{"parallel_block": false, "init": "orthogonal", "max_precond_dim": 512, "grad_clip": 1.0, "lr_schedule": "cosine"}
Rows from block 3, named by matrix and row number. Rows with one number belong to one neuron. Each number is 50 + 12 x the weight over its row's rms, rounded and kept within 0 to 99. All counts start at 0. After the name is the row's rms in percent of the matrix's.
# fc1: MLP up (model.blocks.3.mlp.fc1.weight, 1024x256), inputs 128-255
# fc2: MLP down (model.blocks.3.mlp.fc2.weight, 256x1024, transposed), outputs 128-255
fc1.890 094:56 24 43 49 05 47 52 56 57 69 58 68 41 59 40 29 58 50 42 48 77 51 51 83 63 61 47 46 61 41 50 60 43 51 60 72 51 43 44 53 51 45 53 70 45 46 64 62 58 31 59 41 68 44 51 48 48 34 39 55 47 69 48 64 45 52 63 33 52 51 37 49 55 63 31 52 40 50 45 66 55 47 35 59 51 60 38 50 48 34 61 55 54 47 45 46 22 54 70 40 42 83 66 36 59 38 51 51 40 54 55 45 80 69 43 53 61 43 69 52 46 42 68 56 47 41 48 49
fc2.890 085:47 65 51 82 48 42 27 54 64 47 51 48 46 56 42 66 54 55 65 43 30 58 58 07 35 50 45 31 55 36 52 64 64 45 21 55 43 59 59 51 72 48 57 55 69 61 50 71 50 49 56 43 64 65 51 35 46 36 73 53 56 36 56 47 46 50 47 39 54 46 46 56 49 48 56 53 60 69 40 50 60 78 38 40 56 39 52 52 69 44 69 54 45 55 42 33 65 73 54 45 42 44 50 68 49 45 54 57 62 53 51 53 32 35 50 59 51 48 38 33 36 58 34 47 44 42 45 46
fc1.891 129:79 66 39 47 25 31 59 56 64 47 54 50 39 53 47 42 62 58 60 55 49 62 37 44 41 76 50 35 63 35 40 65 52 51 35 46 41 41 50 45 31 37 49 46 53 58 35 37 54 48 60 50 52 53 38 50 32 43 61 41 42 46 59 56 22 49 31 49 62 64 32 41 55 56 61 44 69 60 49 37 53 36 27 78 49 43 72 53 51 44 31 65 55 41 62 65 43 55 40 56 45 50 66 39 68 46 57 48 42 61 43 58 56 49 79 61 51 50 52 24 53 50 62 54 54 56 65 23
fc2.891 126:79 41 75 39 39 37 83 55 48 52 71 54 42 59 48 31 30 35 31 32 61 43 51 70 68 65 49 57 41 62 24 50 57 35 41 50 41 44 56 56 44 47 48 45 67 32 42 53 83 50 57 41 55 52 59 61 49 41 64 59 45 38 58 42 37 63 37 37 59 54 39 53 62 34 67 61 68 69 49 55 41 60 33 54 63 49 43 49 59 48 41 39 48 65 47 72 39 69 35 44 59 29 84 42 33 50 42 43 40 56 36 48 34 46 48 37 57 47 51 42 51 41 38 37 37 59 75 62
fc1.892 063:73 44 45 49 53 62 62 46 58 50 51 56 51 44 54 55 67 54 47 49 46 35 48 41 50 70 51 69 53 47 64 54 42 54 50 43 38 45 55 66 35 51 40 65 57 34 42 58 30 46 32 48 58 63 41 47 40 58 52 37 60 63 59 29 40 48 20 43 73 39 57 35 47 54 33 48 53 45 52 41 38 47 37 64 46 50 43 60 32 56 41 46 69 50 41 63 44 40 44 37 45 61 63 21 60 54 36 60 55 47 73 64 44 60 54 44 43 66 26 44 64 47 19 56 44 30 73 32
fc2.892 065:48 48 46 51 52 67 45 65 42 56 56 39 43 48 59 63 53 44 43 55 88 51 53 35 60 37 42 64 56 39 38 58 46 60 41 45 63 61 50 55 43 48 42 52 69 47 58 52 31 47 33 40 49 60 33 50 17 66 39 42 59 61 63 46 47 59 53 56 44 51 29 32 45 49 49 57 32 54 57 38 59 50 45 48 42 53 62 50 32 54 61 54 45 55 72 54 49 63 59 63 34 61 63 40 56 38 46 68 48 58 57 58 60 35 52 53 31 56 51 53 45 77 17 54 70 58 79 45
fc1.893 105:56 30 52 59 49 80 72 45 68 70 51 33 56 53 54 50 51 52 55 39 63 36 58 48 69 50 48 41 65 41 50 48 66 72 37 56 68 46 52 70 35 43 62 45 48 49 65 55 46 53 61 30 44 61 64 29 66 55 56 48 43 50 60 46 55 45 28 49 65 46 46 56 34 59 52 46 36 68 50 42 57 45 61 57 53 68 57 35 37 44 48 53 62 37 57 32 39 32 25 42 30 25 50 47 33 45 57 36 48 37 62 52 35 31 51 49 23 46 62 65 57 27 79 72 54 63 62 46
fc2.893 101:51 40 58 47 62 27 40 34 62 56 52 50 59 26 20 47 71 67 40 66 48 53 19 52 61 67 34 45 54 57 32 52 59 61 49 41 40 42 63 69 28 41 42 48 59 52 55 50 40 62 56 44 59 74 60 43 47 43 53 40 68 47 45 52 46 56 54 36 56 54 46 63 56 38 65 47 34 43 50 46 54 62 59 60 38 63 57 47 60 58 60 50 75 56 69 61 48 42 65 77 56 44 12 33 64 45 38 37 41 57 60 63 40 61 67 40 54 49 58 30 54 42 38 32 76 76 62 42
fc1.894 113:36 49 48 41 50 55 66 50 68 33 45 29 47 76 62 35 31 60 54 65 41 44 39 73 50 56 52 44 58 31 49 30 52 56 49 53 32 61 66 51 64 49 36 73 48 59 53 42 58 42 38 59 36 56 49 72 24 56 63 44 69 42 63 64 38 41 33 40 60 40 35 33 54 47 46 26 61 64 51 77 36 44 43 46 42 72 59 45 54 40 47 60 43 44 49 57 45 40 39 48 38 56 48 30 54 62 54 39 46 72 40 63 44 60 56 54 29 26 45 37 38 54 48 34 46 42 40 42
fc2.894 122:59 60 51 53 45 44 65 59 48 48 50 29 43 66 53 47 34 40 56 52 63 53 59 50 62 28 53 55 59 46 56 62 59 44 37 57 40 62 60 38 54 43 57 77 71 70 34 47 31 34 44 46 41 53 48 56 40 49 52 39 34 44 50 37 45 67 51 62 56 44 57 50 52 56 36 45 46 48 44 65 41 57 45 38 37 75 52 34 50 36 65 59 58 49 49 49 61 41 58 40 61 37 47 48 55 62 72 46 27 60 55 47 59 44 50 72 32 31 44 54 59 61 35 47 37 65 50 49
fc1.895 112:76 25 31 25 49 65 30 51 47 48 38 62 49 65 77 53 56 33 42 69 60 59 47 35 57 27 42 41 39 36 63 49 40 54 47 43 40 34 48 59 37 45 46 70 30 41 48 55 63 55 62 44 54 56 36 27 42 27 39 43 51 49 34 41 41 29 39 54 62 55 43 57 58 46 43 56 46 70 29 39 51 57 58 42 51 47 40 30 46 49 44 83 36 42 43 67 59 51 59 62 43 51 54 57 60 54 58 36 36 51 63 61 60 57 60 69 83 60 23 49 55 60 47 33 38 43 57 43
fc2.895 117:63 36 44 40 60 68 25 47 42 51 45 41 69 45 51 35 61 51 32 59 44 46 33 38 36 44 40 39 54 36 38 67 39 55 49 49 49 32 48 27 67 56 65 67 65 47 61 50 43 43 50 56 41 64 34 47 69 49 45 52 70 55 61 42 67 48 35 47 40 56 50 45 31 61 49 64 63 40 62 62 63 57 50 74 26 61 42 34 43 38 77 77 68 48 38 78 61 56 62 56 61 75 43 44 41 41 61 40 60 55 45 41 78 34 46 61 75 43 20 54 47 62 56 61 47 48 62 54
fc1.896 111:42 42 48 29 59 42 41 54 57 30 53 79 38 67 51 46 53 46 65 65 62 41 65 54 44 52 63 53 39 53 59 47 65 27 60 44 45 31 38 37 50 50 69 39 72 50 40 21 42 54 55 58 50 55 62 48 39 38 41 37 85 45 41 52 75 28 45 65 51 70 45 53 59 53 53 49 53 45 32 58 61 45 50 66 63 45 41 46 39 78 55 41 74 45 42 42 54 67 52 57 63 32 62 44 47 43 45 65 48 41 48 56 51 45 61 42 60 65 34 57 60 37 52 48 43 45 45 54
fc2.896 104:55 60 35 55 65 64 41 72 60 48 49 80 56 45 77 51 46 70 55 40 45 58 71 56 61 44 48 34 57 63 71 57 60 48 42 61 56 53 51 43 47 27 35 47 46 65 32 36 24 46 50 39 52 29 50 35 43 52 53 51 42 40 40 57 37 63 38 38 48 52 55 52 64 51 44 65 37 58 51 43 31 51 40 46 58 59 50 53 68 55 78 48 37 44 55 53 52 65 57 51 31 60 54 45 46 44 55 58 35 53 53 37 32 61 53 37 60 53 34 34 79 46 44 24 45 45 35 34
fc1.897 095:55 49 62 62 64 54 59 56 54 35 68 45 66 42 39 47 46 50 23 56 69 58 61 49 51 58 69 63 35 44 28 70 23 45 40 56 61 57 54 49 36 33 68 52 55 49 38 34 55 56 53 59 54 58 46 38 55 60 48 55 43 50 53 57 63 29 56 43 62 61 50 46 49 49 59 45 45 24 47 41 57 54 67 23 64 62 30 34 23 58 44 45 46 52 36 51 56 25 48 77 59 68 52 50 41 55 35 61 32 36 26 49 37 56 53 49 59 92 51 50 52 58 47 44 53 70 27 50
fc2.897 103:36 67 57 29 61 65 42 45 65 63 57 45 36 39 44 44 61 42 52 28 34 43 62 42 32 33 61 47 37 53 53 51 54 41 42 50 43 39 53 43 43 44 49 57 35 60 59 38 34 73 59 57 49 60 38 54 45 61 63 43 42 32 40 51 42 37 64 43 46 54 43 34 33 55 48 37 37 70 68 30 38 56 54 48 45 63 62 35 58 50 60 34 47 50 41 42 34 35 54 62 36 43 21 37 46 50 46 61 34 29 65 52 28 76 47 52 45 40 61 65 54 31 38 49 57 58 36 31
fc1.898 104:35 50 50 58 49 47 49 49 52 68 65 69 63 53 47 51 47 68 46 40 51 47 34 49 47 37 44 36 41 46 47 49 77 47 59 51 37 52 64 59 35 43 57 58 64 37 37 52 47 68 38 59 51 49 63 30 58 58 64 49 51 63 51 54 52 54 60 40 49 60 52 43 58 46 57 40 53 32 39 57 44 36 57 55 51 68 29 52 59 40 16 54 42 61 49 40 68 42 55 56 58 63 57 67 46 43 46 47 54 34 62 37 74 74 28 41 37 58 33 46 57 66 52 55 70 69 56 65
fc2.898 108:38 30 20 59 45 28 37 34 47 44 45 58 50 31 46 50 41 43 41 49 53 60 69 41 73 43 38 61 67 55 32 60 44 54 38 35 60 34 30 46 51 60 49 47 59 60 49 54 57 55 68 45 55 36 70 59 62 52 53 37 42 58 41 55 37 38 47 44 53 61 24 50 49 65 53 55 53 74 73 41 49 47 34 68 41 41 56 58 76 51 68 65 68 59 76 34 75 49 66 35 48 64 68 44 60 51 53 47 58 48 29 57 71 42 45 38 41 32 31 59 54 39 67 36 44 52 68 25
fc1.899 108:58 49 57 51 82 48 54 44 51 63 34 51 25 50 22 46 33 44 20 49 53 52 72 62 34 30 65 57 70 67 57 51 71 47 51 47 38 58 60 36 49 45 45 73 33 71 72 38 34 40 76 27 56 51 62 40 43 55 36 34 70 64 48 61 35 46 51 38 63 65 53 41 64 39 51 54 49 40 35 63 58 67 45 42 38 72 60 64 48 51 46 43 29 33 63 55 41 46 69 50 44 31 50 37 42 65 43 70 59 42 43 38 50 51 59 62 63 61 45 41 56 49 33 30 57 55 44 53
fc2.899 107:56 52 48 35 71 59 53 37 65 55 64 27 36 58 34 57 51 56 49 60 72 83 49 57 26 47 39 46 67 51 82 46 54 51 56 54 38 62 33 55 50 57 56 54 48 29 38 43 49 27 57 44 49 58 44 67 50 64 50 44 37 33 55 49 64 51 70 53 46 44 34 47 57 15 53 41 59 61 40 56 61 71 55 45 57 44 70 38 59 43 62 50 57 45 53 64 15 60 38 61 68 46 43 39 54 50 64 53 68 57 46 53 36 48 66 68 22 35 63 67 41 39 60 63 40 33 47 54
fc1.900 100:47 68 44 38 36 66 68 41 57 36 42 58 36 38 54 58 28 73 53 61 45 51 71 55 38 41 44 35 56 58 41 65 64 69 60 31 57 43 70 34 49 39 45 51 48 64 37 41 62 46 43 51 69 43 51 46 37 38 41 43 46 45 59 36 73 50 44 51 55 47 46 45 29 57 44 39 34 35 55 50 56 55 72 35 57 55 48 63 22 43 50 57 59 40 38 31 33 59 53 50 67 44 49 68 53 73 63 56 32 51 32 46 49 46 60 33 49 44 57 58 51 51 31 40 39 42 52 53
fc2.900 097:24 42 67 65 70 48 36 36 64 62 40 35 56 60 52 48 68 47 40 44 48 77 33 33 65 68 64 60 80 28 56 47 33 44 44 56 64 62 48 57 57 46 59 26 38 55 44 53 52 60 66 47 56 41 54 76 63 53 39 45 52 57 54 50 42 55 46 45 40 40 57 58 55 33 71 58 51 46 55 55 33 45 57 45 56 47 71 34 44 41 59 53 59 59 77 61 52 36 52 53 21 21 67 53 55 50 38 36 88 45 49 42 58 43 48 57 50 51 36 40 51 33 56 47 54 59 45 52
fc1.901 106:44 57 55 51 50 60 42 73 46 59 74 59 35 70 30 78 40 68 44 50 53 44 46 48 46 41 65 22 50 53 48 49 49 55 42 57 41 67 52 34 52 41 75 46 63 48 38 60 53 46 53 54 46 56 41 31 70 60 40 50 62 33 48 36 51 43 47 37 47 50 43 32 44 47 55 43 64 39 33 39 73 81 48 38 42 58 33 27 47 65 42 55 62 44 74 47 24 47 64 51 61 62 38 43 48 45 80 51 31 44 51 44 55 47 58 61 33 53 64 68 45 61 71 64 61 34 26 70
fc2.901 105:43 51 59 55 50 58 47 39 51 57 27 81 34 52 44 52 56 31 38 39 62 46 57 53 53 73 56 29 38 34 61 70 44 72 50 47 19 75 47 62 34 36 44 55 32 64 57 51 33 68 55 49 66 55 55 51 41 61 49 39 41 43 25 61 40 54 66 59 54 29 48 65 37 51 32 56 40 42 57 64 36 52 34 25 52 60 45 53 70 53 54 52 45 50 56 47 57 61 59 55 64 65 27 45 48 52 37 57 42 52 29 48 22 69 53 57 61 55 44 48 34 54 53 37 35 43 36 31
fc1.902 082:50 41 58 39 55 46 60 61 60 53 31 41 57 56 51 56 53 44 40 56 54 66 64 63 55 52 42 46 48 44 65 59 57 80 65 31 51 51 38 33 60 58 65 45 47 52 53 68 45 56 55 26 49 56 57 51 49 49 29 53 46 58 49 67 57 66 62 52 37 50 67 63 37 48 70 48 66 63 68 40 49 77 64 48 42 48 35 83 43 47 74 51 41 29 63 66 52 46 54 26 46 63 40 44 55 58 60 52 50 52 55 56 50 57 51 73 73 42 32 36 48 55 64 39 57 51 38 67
fc2.902 101:44 32 76 54 47 55 46 77 53 54 41 54 27 65 50 48 41 52 55 33 56 43 71 48 37 41 35 37 50 74 49 70 56 57 55 57 44 51 78 54 26 66 56 57 48 38 52 39 45 53 31 53 52 64 42 65 55 45 67 44 67 39 61 63 56 17 51 45 62 59 60 48 48 61 29 42 48 24 36 70 65 52 36 69 56 63 46 59 47 37 76 52 74 45 56 54 48 43 77 33 45 58 32 52 50 39 49 60 50 66 46 48 55 36 30 41 37 57 84 66 44 58 50 40 43 42 64 32