config = dict(
    arch='vit',
    model='masked image model',
    dataset='regions of photos with short descriptions (Visual Genome)',
    train_examples=203450,
    image_size=32,
    crop_scale_min=0.7,
    horizontal_flip=True,
    method='simmim',
    mask_ratio=0.5,
    loss='l1',
    norm='rmsnorm',
    norm_position='pre',
    activation='gelu',
    mlp_ratio=4,
    head_dim=64,
    fused_qkv=False,
    bias='all',
    qk_norm=True,
    layer_scale_init=1.0,
    parallel_block=False,
    dropout=0.1,
    inner_norm=True,
    patch_size=[8, 8],
    conv_stem=True,
    layers=8,
    width=256,
    positions='learned',
    init='orthogonal',
    residual_init='scaled_by_depth',
    optimizer='soap',
    beta2=0.95,
    lr=0.0022,
    beta1=0.95,
    shampoo_beta=0.95,
    eps=1e-08,
    precondition_frequency=20,
    max_precond_dim=512,
    one_sided=False,
    adamw_lr_other_params=0.0013,
    grad_clip=1.0,
    steps=24800,
    batch_size=128,
    epochs=15.6,
    lr_schedule='cosine',
    final_lr_fraction=0.05,
    warmup_steps=490,
    weight_decay=0.1,
    adamw_weight_decay_other_params=0.01,
)
Rows from block 5, named by matrix and row number. Rows with one number belong to one neuron. Each number is 128 + 24 x the weight over its row's rms, rounded and kept within 0 to 255. All counts start at 0. Numbers have three digits each. After the name is the row's rms in percent of the matrix's.
# fc1: MLP up (model.blocks.5.mlp.fc1.weight, 1024x256), inputs 0-63
# fc2: MLP down (model.blocks.5.mlp.fc2.weight, 256x1024, transposed), outputs 0-63
fc1.919 077:159069130132082114131139145126129085152118183110109146106111084090116116121153127109094097145073134135122144168173146115143157105148106136131138153143173159162118111111129131118137108141191136
fc1.920 088:155110107143116177157112121147108169111153155107154089105071101135137103181113118103104147117155118169120156096165120137120153098139137157141137134161115152126132093141126084115137137118132158
fc1.921 066:159151142120145095079124105128144113077186147094100104117091109132124151168115135136172155140121082139116080191172121141152138150110139127142161148125164123123125121108123153121129151164165078
fc1.922 092:074165167137116126151124099123133100113155167108147102101134120161111110125112126137090121074114161143119115103092182147099129153125142150166163154144142146087138168129135110143102124123151170
fc1.923 091:109111123093174138113175136117107112092148110104113147169063125150134155127156136165133153136108137157135137103172126089139124138173170124136134136104089134111173155147120146108142151159116089
fc1.924 111:165174095176135121117121105121141152096157178080140087077139180130107131125140148129153172138126137148107149115119129145166104071131142100166079114138075107141132095116105151128142114086080110
fc1.925 106:128087146131128096127135118112104168100143133117152143125155082079106091117111147099137173131188172127134143171147138103120125137150132131080104135134117127103112170144098136135132132160123122
fc1.926 109:131170098130143100106121112144126094104136166153130096139153141103157162121125134127139199109099119096126157094068093126134124086144119137132162129125093179149079134130116189098123137126076130
fc1.927 108:120131097112123132127116115139184081062149164123093151100153144089125139094114097140078141111066097157113197096111116166110109147108099160145151102106142131127148108120102146147097166135093118
fc1.928 090:099144138101120079123117137122165176079130140119137114146118150172123084103116173109154126086148140139094107127114137078129095134110141151164141144156138100122139104125147109164106138147129169
fc1.929 085:135131128141070129124140121118138150138173116107129151127160122147129158145093127127181154086122134145160111110126146152113124143104141104112133118140108088094179120142122117118126150121112159
fc1.930 124:131127174148122088124136127129132145107062165178102114132074120177065143125155096111050129161122133161161098081100148114127104139143133109087112189112124110124170122120090131171110151112128124
fc1.931 105:163113108119085095084164060135146150150154149134132116108125162107112134091164116171160119136161123160088123109115119146186164115141133114110127075168128106103149149135115134152139144145166116
fc1.932 102:101119165119118152132106110097120122102143122099159172143110168114153156158127145148093158131134116161126141127147141161143106153120106105142171153102164166128152118128166118102081087113128151
fc1.933 085:165101160126159100093178092099110053110142122120119130138115128126151091143154139106175099117163102142086146076137154087142086106138143173159148102140105158113149127128117105125128156148099122
fc1.934 127:092135110125152111117077104095140159135129147154174146076167153076126141126151130117152130159075120130126096118147067103114144121115122097130103149131132144115115083097083113126126139115104164
fc1.935 101:120128193139079105111151126144157139111085112156090084150122116133130139097136137150140172080119127147097142127164113137128129067122107133150169178137130124132148152097099138106096156142159148
fc1.936 103:113101112138152091139126133147131174115144117136122133132117139094135115093124099148130170146087124122113106094121132151180112121061120137099105160121101081092149149119104146096142078103099167
fc1.937 110:077101170163133128131093106131150128111088126091122153143117077144102125152130098142098128121183089144099081127136084092119141110116108117145135125134111156113144137162155132172147100137125130
fc1.938 107:147148138182170176124148160115149109143102127123108122138134117171116160120162102138157122134152177111147134173127130148151060138125128100133104115106126153105125136149070148124187079181166130
fc1.939 096:135099107078170127145143144142136152100133130125153136130134117119115195160176133151126115113132137117120146128112123112107141128103115121102191142139134158155146119140147114122129136152086091
fc1.940 092:152172113150082099126150131098103156131138151135148122139094152116128095139105184124113132108094148096102129114136126132116114071082137123157152139158165130088114113111110157137118130139132148
fc1.941 081:131142127125115144147109117113134174149135139124088088158145096132106139111152147159107110104125130125087181073105086097080134112074088167111145081130126143114121119119150129102161134113140156
fc1.942 112:104130125122170087131131118105142170131138130147146123129178107126085083103127148121114136166165148169138118099116080113158098107150103149135112142147098129147089109106099076152155123181176145
fc1.943 113:148145134141136121138094076103132120141168144127146116155084156113120106154134166121108115123071124181138143140140153110142117116074154127110102147170142139115119157090105169140123145089164155
fc1.944 109:121138142158152108080157148136115139120129155114125126143130102149137141150127140146074137123124126183162131128118101113124156100095083135113090135126163117096134095117145107144116112112111105
fc1.945 131:131132120112122126112079157101125150183105107098147104137129123128151155103109115147155107132116110089112128102167141117153103106142156127173120119144120100148148187155143138114147094102157130
fc1.946 098:129159136112117118107160071103097164129107143103121113147158142125111118116109177141105115160161134107156092147122122128109154123134100110141145137150169134133094129148105115137108145109117082
fc1.947 121:115134132160132160121159151109178152135130125119119114121132151126090170116121091146128129133116107127127122144153130148126145141093123110144109100142123135113156081133105161114133096144147117
fc1.948 100:111097130132139140122084103173107135136102104138131156096163137115137139136148070138121143112119147128161106103123151129089132107109142106169178127096181143145151146142119095142136094080121152
fc1.949 092:134111138090092126153101143117137143149102113102119138171136139104095152184140143098110141054121123127145136166164094114138116114136077154123181123101132125128119105116185097106154112108132138
fc1.950 100:121126097154121058109136079095145116091144183147128153134105160112114149140126155129152152112155135118110134127112166177167145115131138175122153123164118127139110157136135103104136141138122099
fc1.951 090:091121099148106144124133146099143078097108115141098106093102136173146144134127118117123098092094154118097135129127157114118149139114101106155111136159078186155159123077156113074118132111098136
fc1.952 102:160128129100133130105161132107127110121144140182149141088131114115122144117152122158098163125157164117111150103149095128117115179135145140133106087131139114128130129106145146133160124157098098
fc1.953 099:165102130135124112096116158080128161121132082120107164153135174144102171122135089141102123114114135147142116073145158123165126096131161085092117142139159170137132093155129108133092097111130131
fc1.954 080:117127119112155149117114129103158160125124148109083112122095109186128163101127135163138121110153155138094092084111127134168092124110116162135099158148152112113139143117090122143115111142132145
fc1.955 113:134110130122109133100136139119141173126139144144130120158132155149134125121125129112112110117157102081173180109141112096131130150103114146138153124099142093090099158115124118097081149179126145
fc1.956 096:129085109105110127135087117138118117142108113088122099100093113133118117112147119131130101133158133095124121142120144119108123115105107107151135109132120105146144101127168119138113120120130125
fc1.957 099:138131123144106119149130130091153152114142119172139126163102130148060113154121164122111109110137157175126127085150096096132113159162106150093106151104124120131143136107127145140135135116080153
fc1.958 112:148131127128122075127131112121126104120133120084157172144105080125127134122137129141099086158093106112113126109133117120121137170136108153105128132091099130109064143111151128084108125129103137
fc1.959 073:128160109107123115119158109129125135155097162125101128099135088101132110118125093135137140069111163114141127134131141146170150152143145164153140097120106155135066120129125140123116145151176117
fc1.960 101:115122132157148131151128105077070123130096118085116176137117141116136144114156139123130130153175120151139163158165138149136144160113139126129107157146161143116113154170125136137107113177157095
fc1.961 072:080155109140141099142146117133148139125127150142127124140115148091143098096144135127178149128145156127167118152100101164144134141133131083120133131133111117135117125130130098168069140137114117
fc2.919 109:108125103121089091113055148129125129112094094092132147138111135120162135104128147168137150150138116112169153130097161131161167123115136123147127115174118110119126145157111135072109109111120140
fc2.920 093:148175091126113138127101090150128136129124137125148123106157158096188088151122133113120150129154122132162139175108125139141127140140163157138154168105154128117152108103092115171167092114165101
fc2.921 115:155129133133161112132145170131149123138096134147112135143132135150150106123136126125128123111117192128119175136127083140124112093116106090090164087105076143149104122103127106138155187157070145
fc2.922 095:070122141138143137123148170177156120138147162147107135111126129156121144170170140151088128141137082150164153099139081122167136136116129162122102102126067165103111139136111141120140116159135098
fc2.923 090:152158182117180147173148107163121124172152132112143142114160160146105130110121139110162108138156126100088121090091170135149158139112129135161127128142144166175094120139122177105138112105150125
fc2.924 098:159159145142105123114136158118109164141148148113145110135124145096117140134139123140122151152154153103115177079144104143125111082165135133132142103121105121125145082124142123113123102070121082
fc2.925 105:151118135104134135118132128134154125136138074119130117114107108117151170141100145143148100113119145117151124106139142113139172135128163101126147137119146139133122130143136103079162124073125126
fc2.926 092:162119170123123138146111104095146097107182117105135143116132098150106147132082087098180147135122145133143171155167127137126160102092149137133117063079146155149106136154161120069109147171103105
fc2.927 102:137140138139138122126165109167137090127121116155106152118107136092114105138170066118122165081118125144134134193109123169130125128113100104111139110103115150153144141150115131114162147132092155
fc2.928 094:132178127142181125111151107154156100156117147125106123161139081151088144143105123094123141123114139134128125159140109132106147110106149141110129126102144138123143150158156134128127123149143119
fc2.929 075:159135155129178088124155112148089132103103115102124098131134124088129108121146165128112102147177162103149101125127162116155150144121169074135147099096137119125079139160151156110137134135111110
fc2.930 120:142090158129158100133162123167139127119114107160139124119062167100082182168119129152102115117100093152156127125096130110121117139124119161130162150116153116130117115113135105165113146146108084
fc2.931 112:087144119125153107129096154158115108129093113125148143118123111163145180143075145112100148126137143108149144125102140124107088105142113137175093146124111141130089166142116102095136107102046115
fc2.932 093:138164180123153143125153130090137078115136133131118138106141094135117146135114127106138118141132133134123161117088143115113142135134112131135133135128140181106142147131149131120146128102148145
fc2.933 088:138129130141115115158118142137155142160101150145116098166137090172132183112106119095111163143116138108135092132103097154137118151120158106160148107135110137135085125111123133160136187146121130
fc2.934 115:137159112177071155113129127117174130119116100156126105146138122132128170103149126133152129136147081097117158087146103117176100154145144117151118130122140107147124093126123129130159119116159074
fc2.935 092:108147166146146115151118112158139138091127104115138129117123123125146137114145114140130112113111091123156162137136123137131103149123141140127103134107166071106177104150123141085112133162072135
fc2.936 094:127124141126095110141136160130100139134130124125137113142119127112148124121098110135141131160114176147126138124130142079103102096134168131125134079105138208108148159144184137087140094130097094
fc2.937 104:077142132132151113085142118111154084149135121168133173106090154102163155140114144146075128134155156138097124136161130114163115113098161134137102136116135120150127099152156127167120119122114126
fc2.938 108:155153188105142170078116116118107092143126109099129148125098118106160149149124156122111105136120132136163165175154172094126087114127130117117131095092169182111113097166111126099152099146163092
fc2.939 055:122129115136123116150117122082089149130115156130129121125140128118144089127125149130125124133146103117124139117124130132117129121119126131128119117151128135107115117126098137112119128119114142
fc2.940 092:107144153083153122154096147135118146113125130145122118112139122091130115155147101120102107136119129107089182185141146142143131128116130150108147112125156092126090084111142148142128124147189080
fc2.941 111:142147128105121092095133163124162121134171076121165116146151167123155129152111130107134123158123121137155072155141144108142116125149144100150127162103107127126160117118159122121098108134132164
fc2.942 101:138079115120105077153107108145160090135135131094175158115087120134125112190119118110112105155139123106112164218113148111148128132139164168128141124122130170116144108122135142170146109111137118
fc2.943 104:086134134119107161139130113101169123074145129136144158133152146156134118115120106158133162151138174136110142084153122104102148153129160153106134120101109140166116166091115105121117118133168125
fc2.944 113:116112127128174137101094144130185128175096118103158131125143159140145155120104081150157126138116149143133108139144097133150146131122134110124114154102149148119118127152114150145137149138081148
fc2.945 126:135096103112130116095096154091159097155107071114137118153153091156125137095119119155151076141116118091143169111139134098193112137143162112152123118131099085118149184153123136106107089117105160
fc2.946 089:147150174064138162100086147123145100108143138086131154155114170131098134156128126142126158108131127143154122126123113172114099133122149097139144128157160111106122091123152094118100143151138112
fc2.947 103:154172164138117185102110117115158113124124110143109122132128111151112138205131124082169073116088137108092118189116125119091117139086130121152100103131161158150154132168104147110139111117114105
fc2.948 101:159138092147136113116144121118160154157136093127142111151100081158156135131115180124103099170099144130125136149149148112136119109121131146123121119147135127105109106126157137114116129107127133
fc2.949 092:120160048175109140143156125102171143158159132145149142127101145138102101115118118124108124164087120132120107122111093117144150086141137158108160160126117119128147138097111128129106095157126136
fc2.950 097:084092118105138145134072139124139094103183109146190135122138127136113121109111135105142085162128109144138087139137149119129171142141141104119115162115114122101138167149145098123090085128129178
fc2.951 100:138106091128139130096134155195137142127100112134132103135122150152090143128122148119104155142113095146114141063105104122163110147145120128106150147113173070131080096124121124143153119149138110
fc2.952 094:125124138164135161090122147132112146116155122119114102152172117144154128131151117119137092142155083144151100155099173139119153144151118094119117133095172060107155144150135145134119100142147144
fc2.953 091:088148109135142143101149122170106166112168142149145102140101113119157061107136129141114146153135133169112161171134145130136106134151122126138129117067134147098132123119156180138160127124141125
fc2.954 081:106085106068112140083128133149153098128118153123125138125163129120137142094132112133137149135180112082137124101113161118075160152142115085148127069125108128159110100148150146118132116105116121
fc2.955 114:119097109156090145103182131135132127137122100212115133112156145131101107135117097135118104143126125080141166105101116167122122150088153106174111083119181076130112132122157154108127111174111120
fc2.956 096:117158135168132111123158111151150072125185146189139137173143146140101149115092158124124145118123151174128120099134141128161133115173182125140134083144117134106128149131130117122147126097111096
fc2.957 113:087075076133147092110136130130165095125120103120129110131164140133146127109123118107098127159087154139149139107112107111115130115149140146130140167138148102130113103101133110110132117094150162
fc2.958 101:133119125133111104158131117116126081126136128116101184131101164119088093083103094119126124094102140119123092133113137127167168158151142172157178101152078126126099117164141146123137089116130100
fc2.959 077:130124130100129109103139172150144120120142109110135116102154072163104124092146119122146138148081138117136114128139141137145112103165095107119144123092110116113115101132135137107163106140149110
fc2.960 104:162114171155109169114132117104135123141150106110120122121135100132131133129127091131119128146140135102127132139133111141156110099109134130137100084131139161109118118128125125150122113157121096
fc2.961 104:124136114138138143144140122088109146111129135124133135131129125135134110134109126116099127112151126118115136127146116123129157135104114143147132119141127152126136137132103120124128131118115128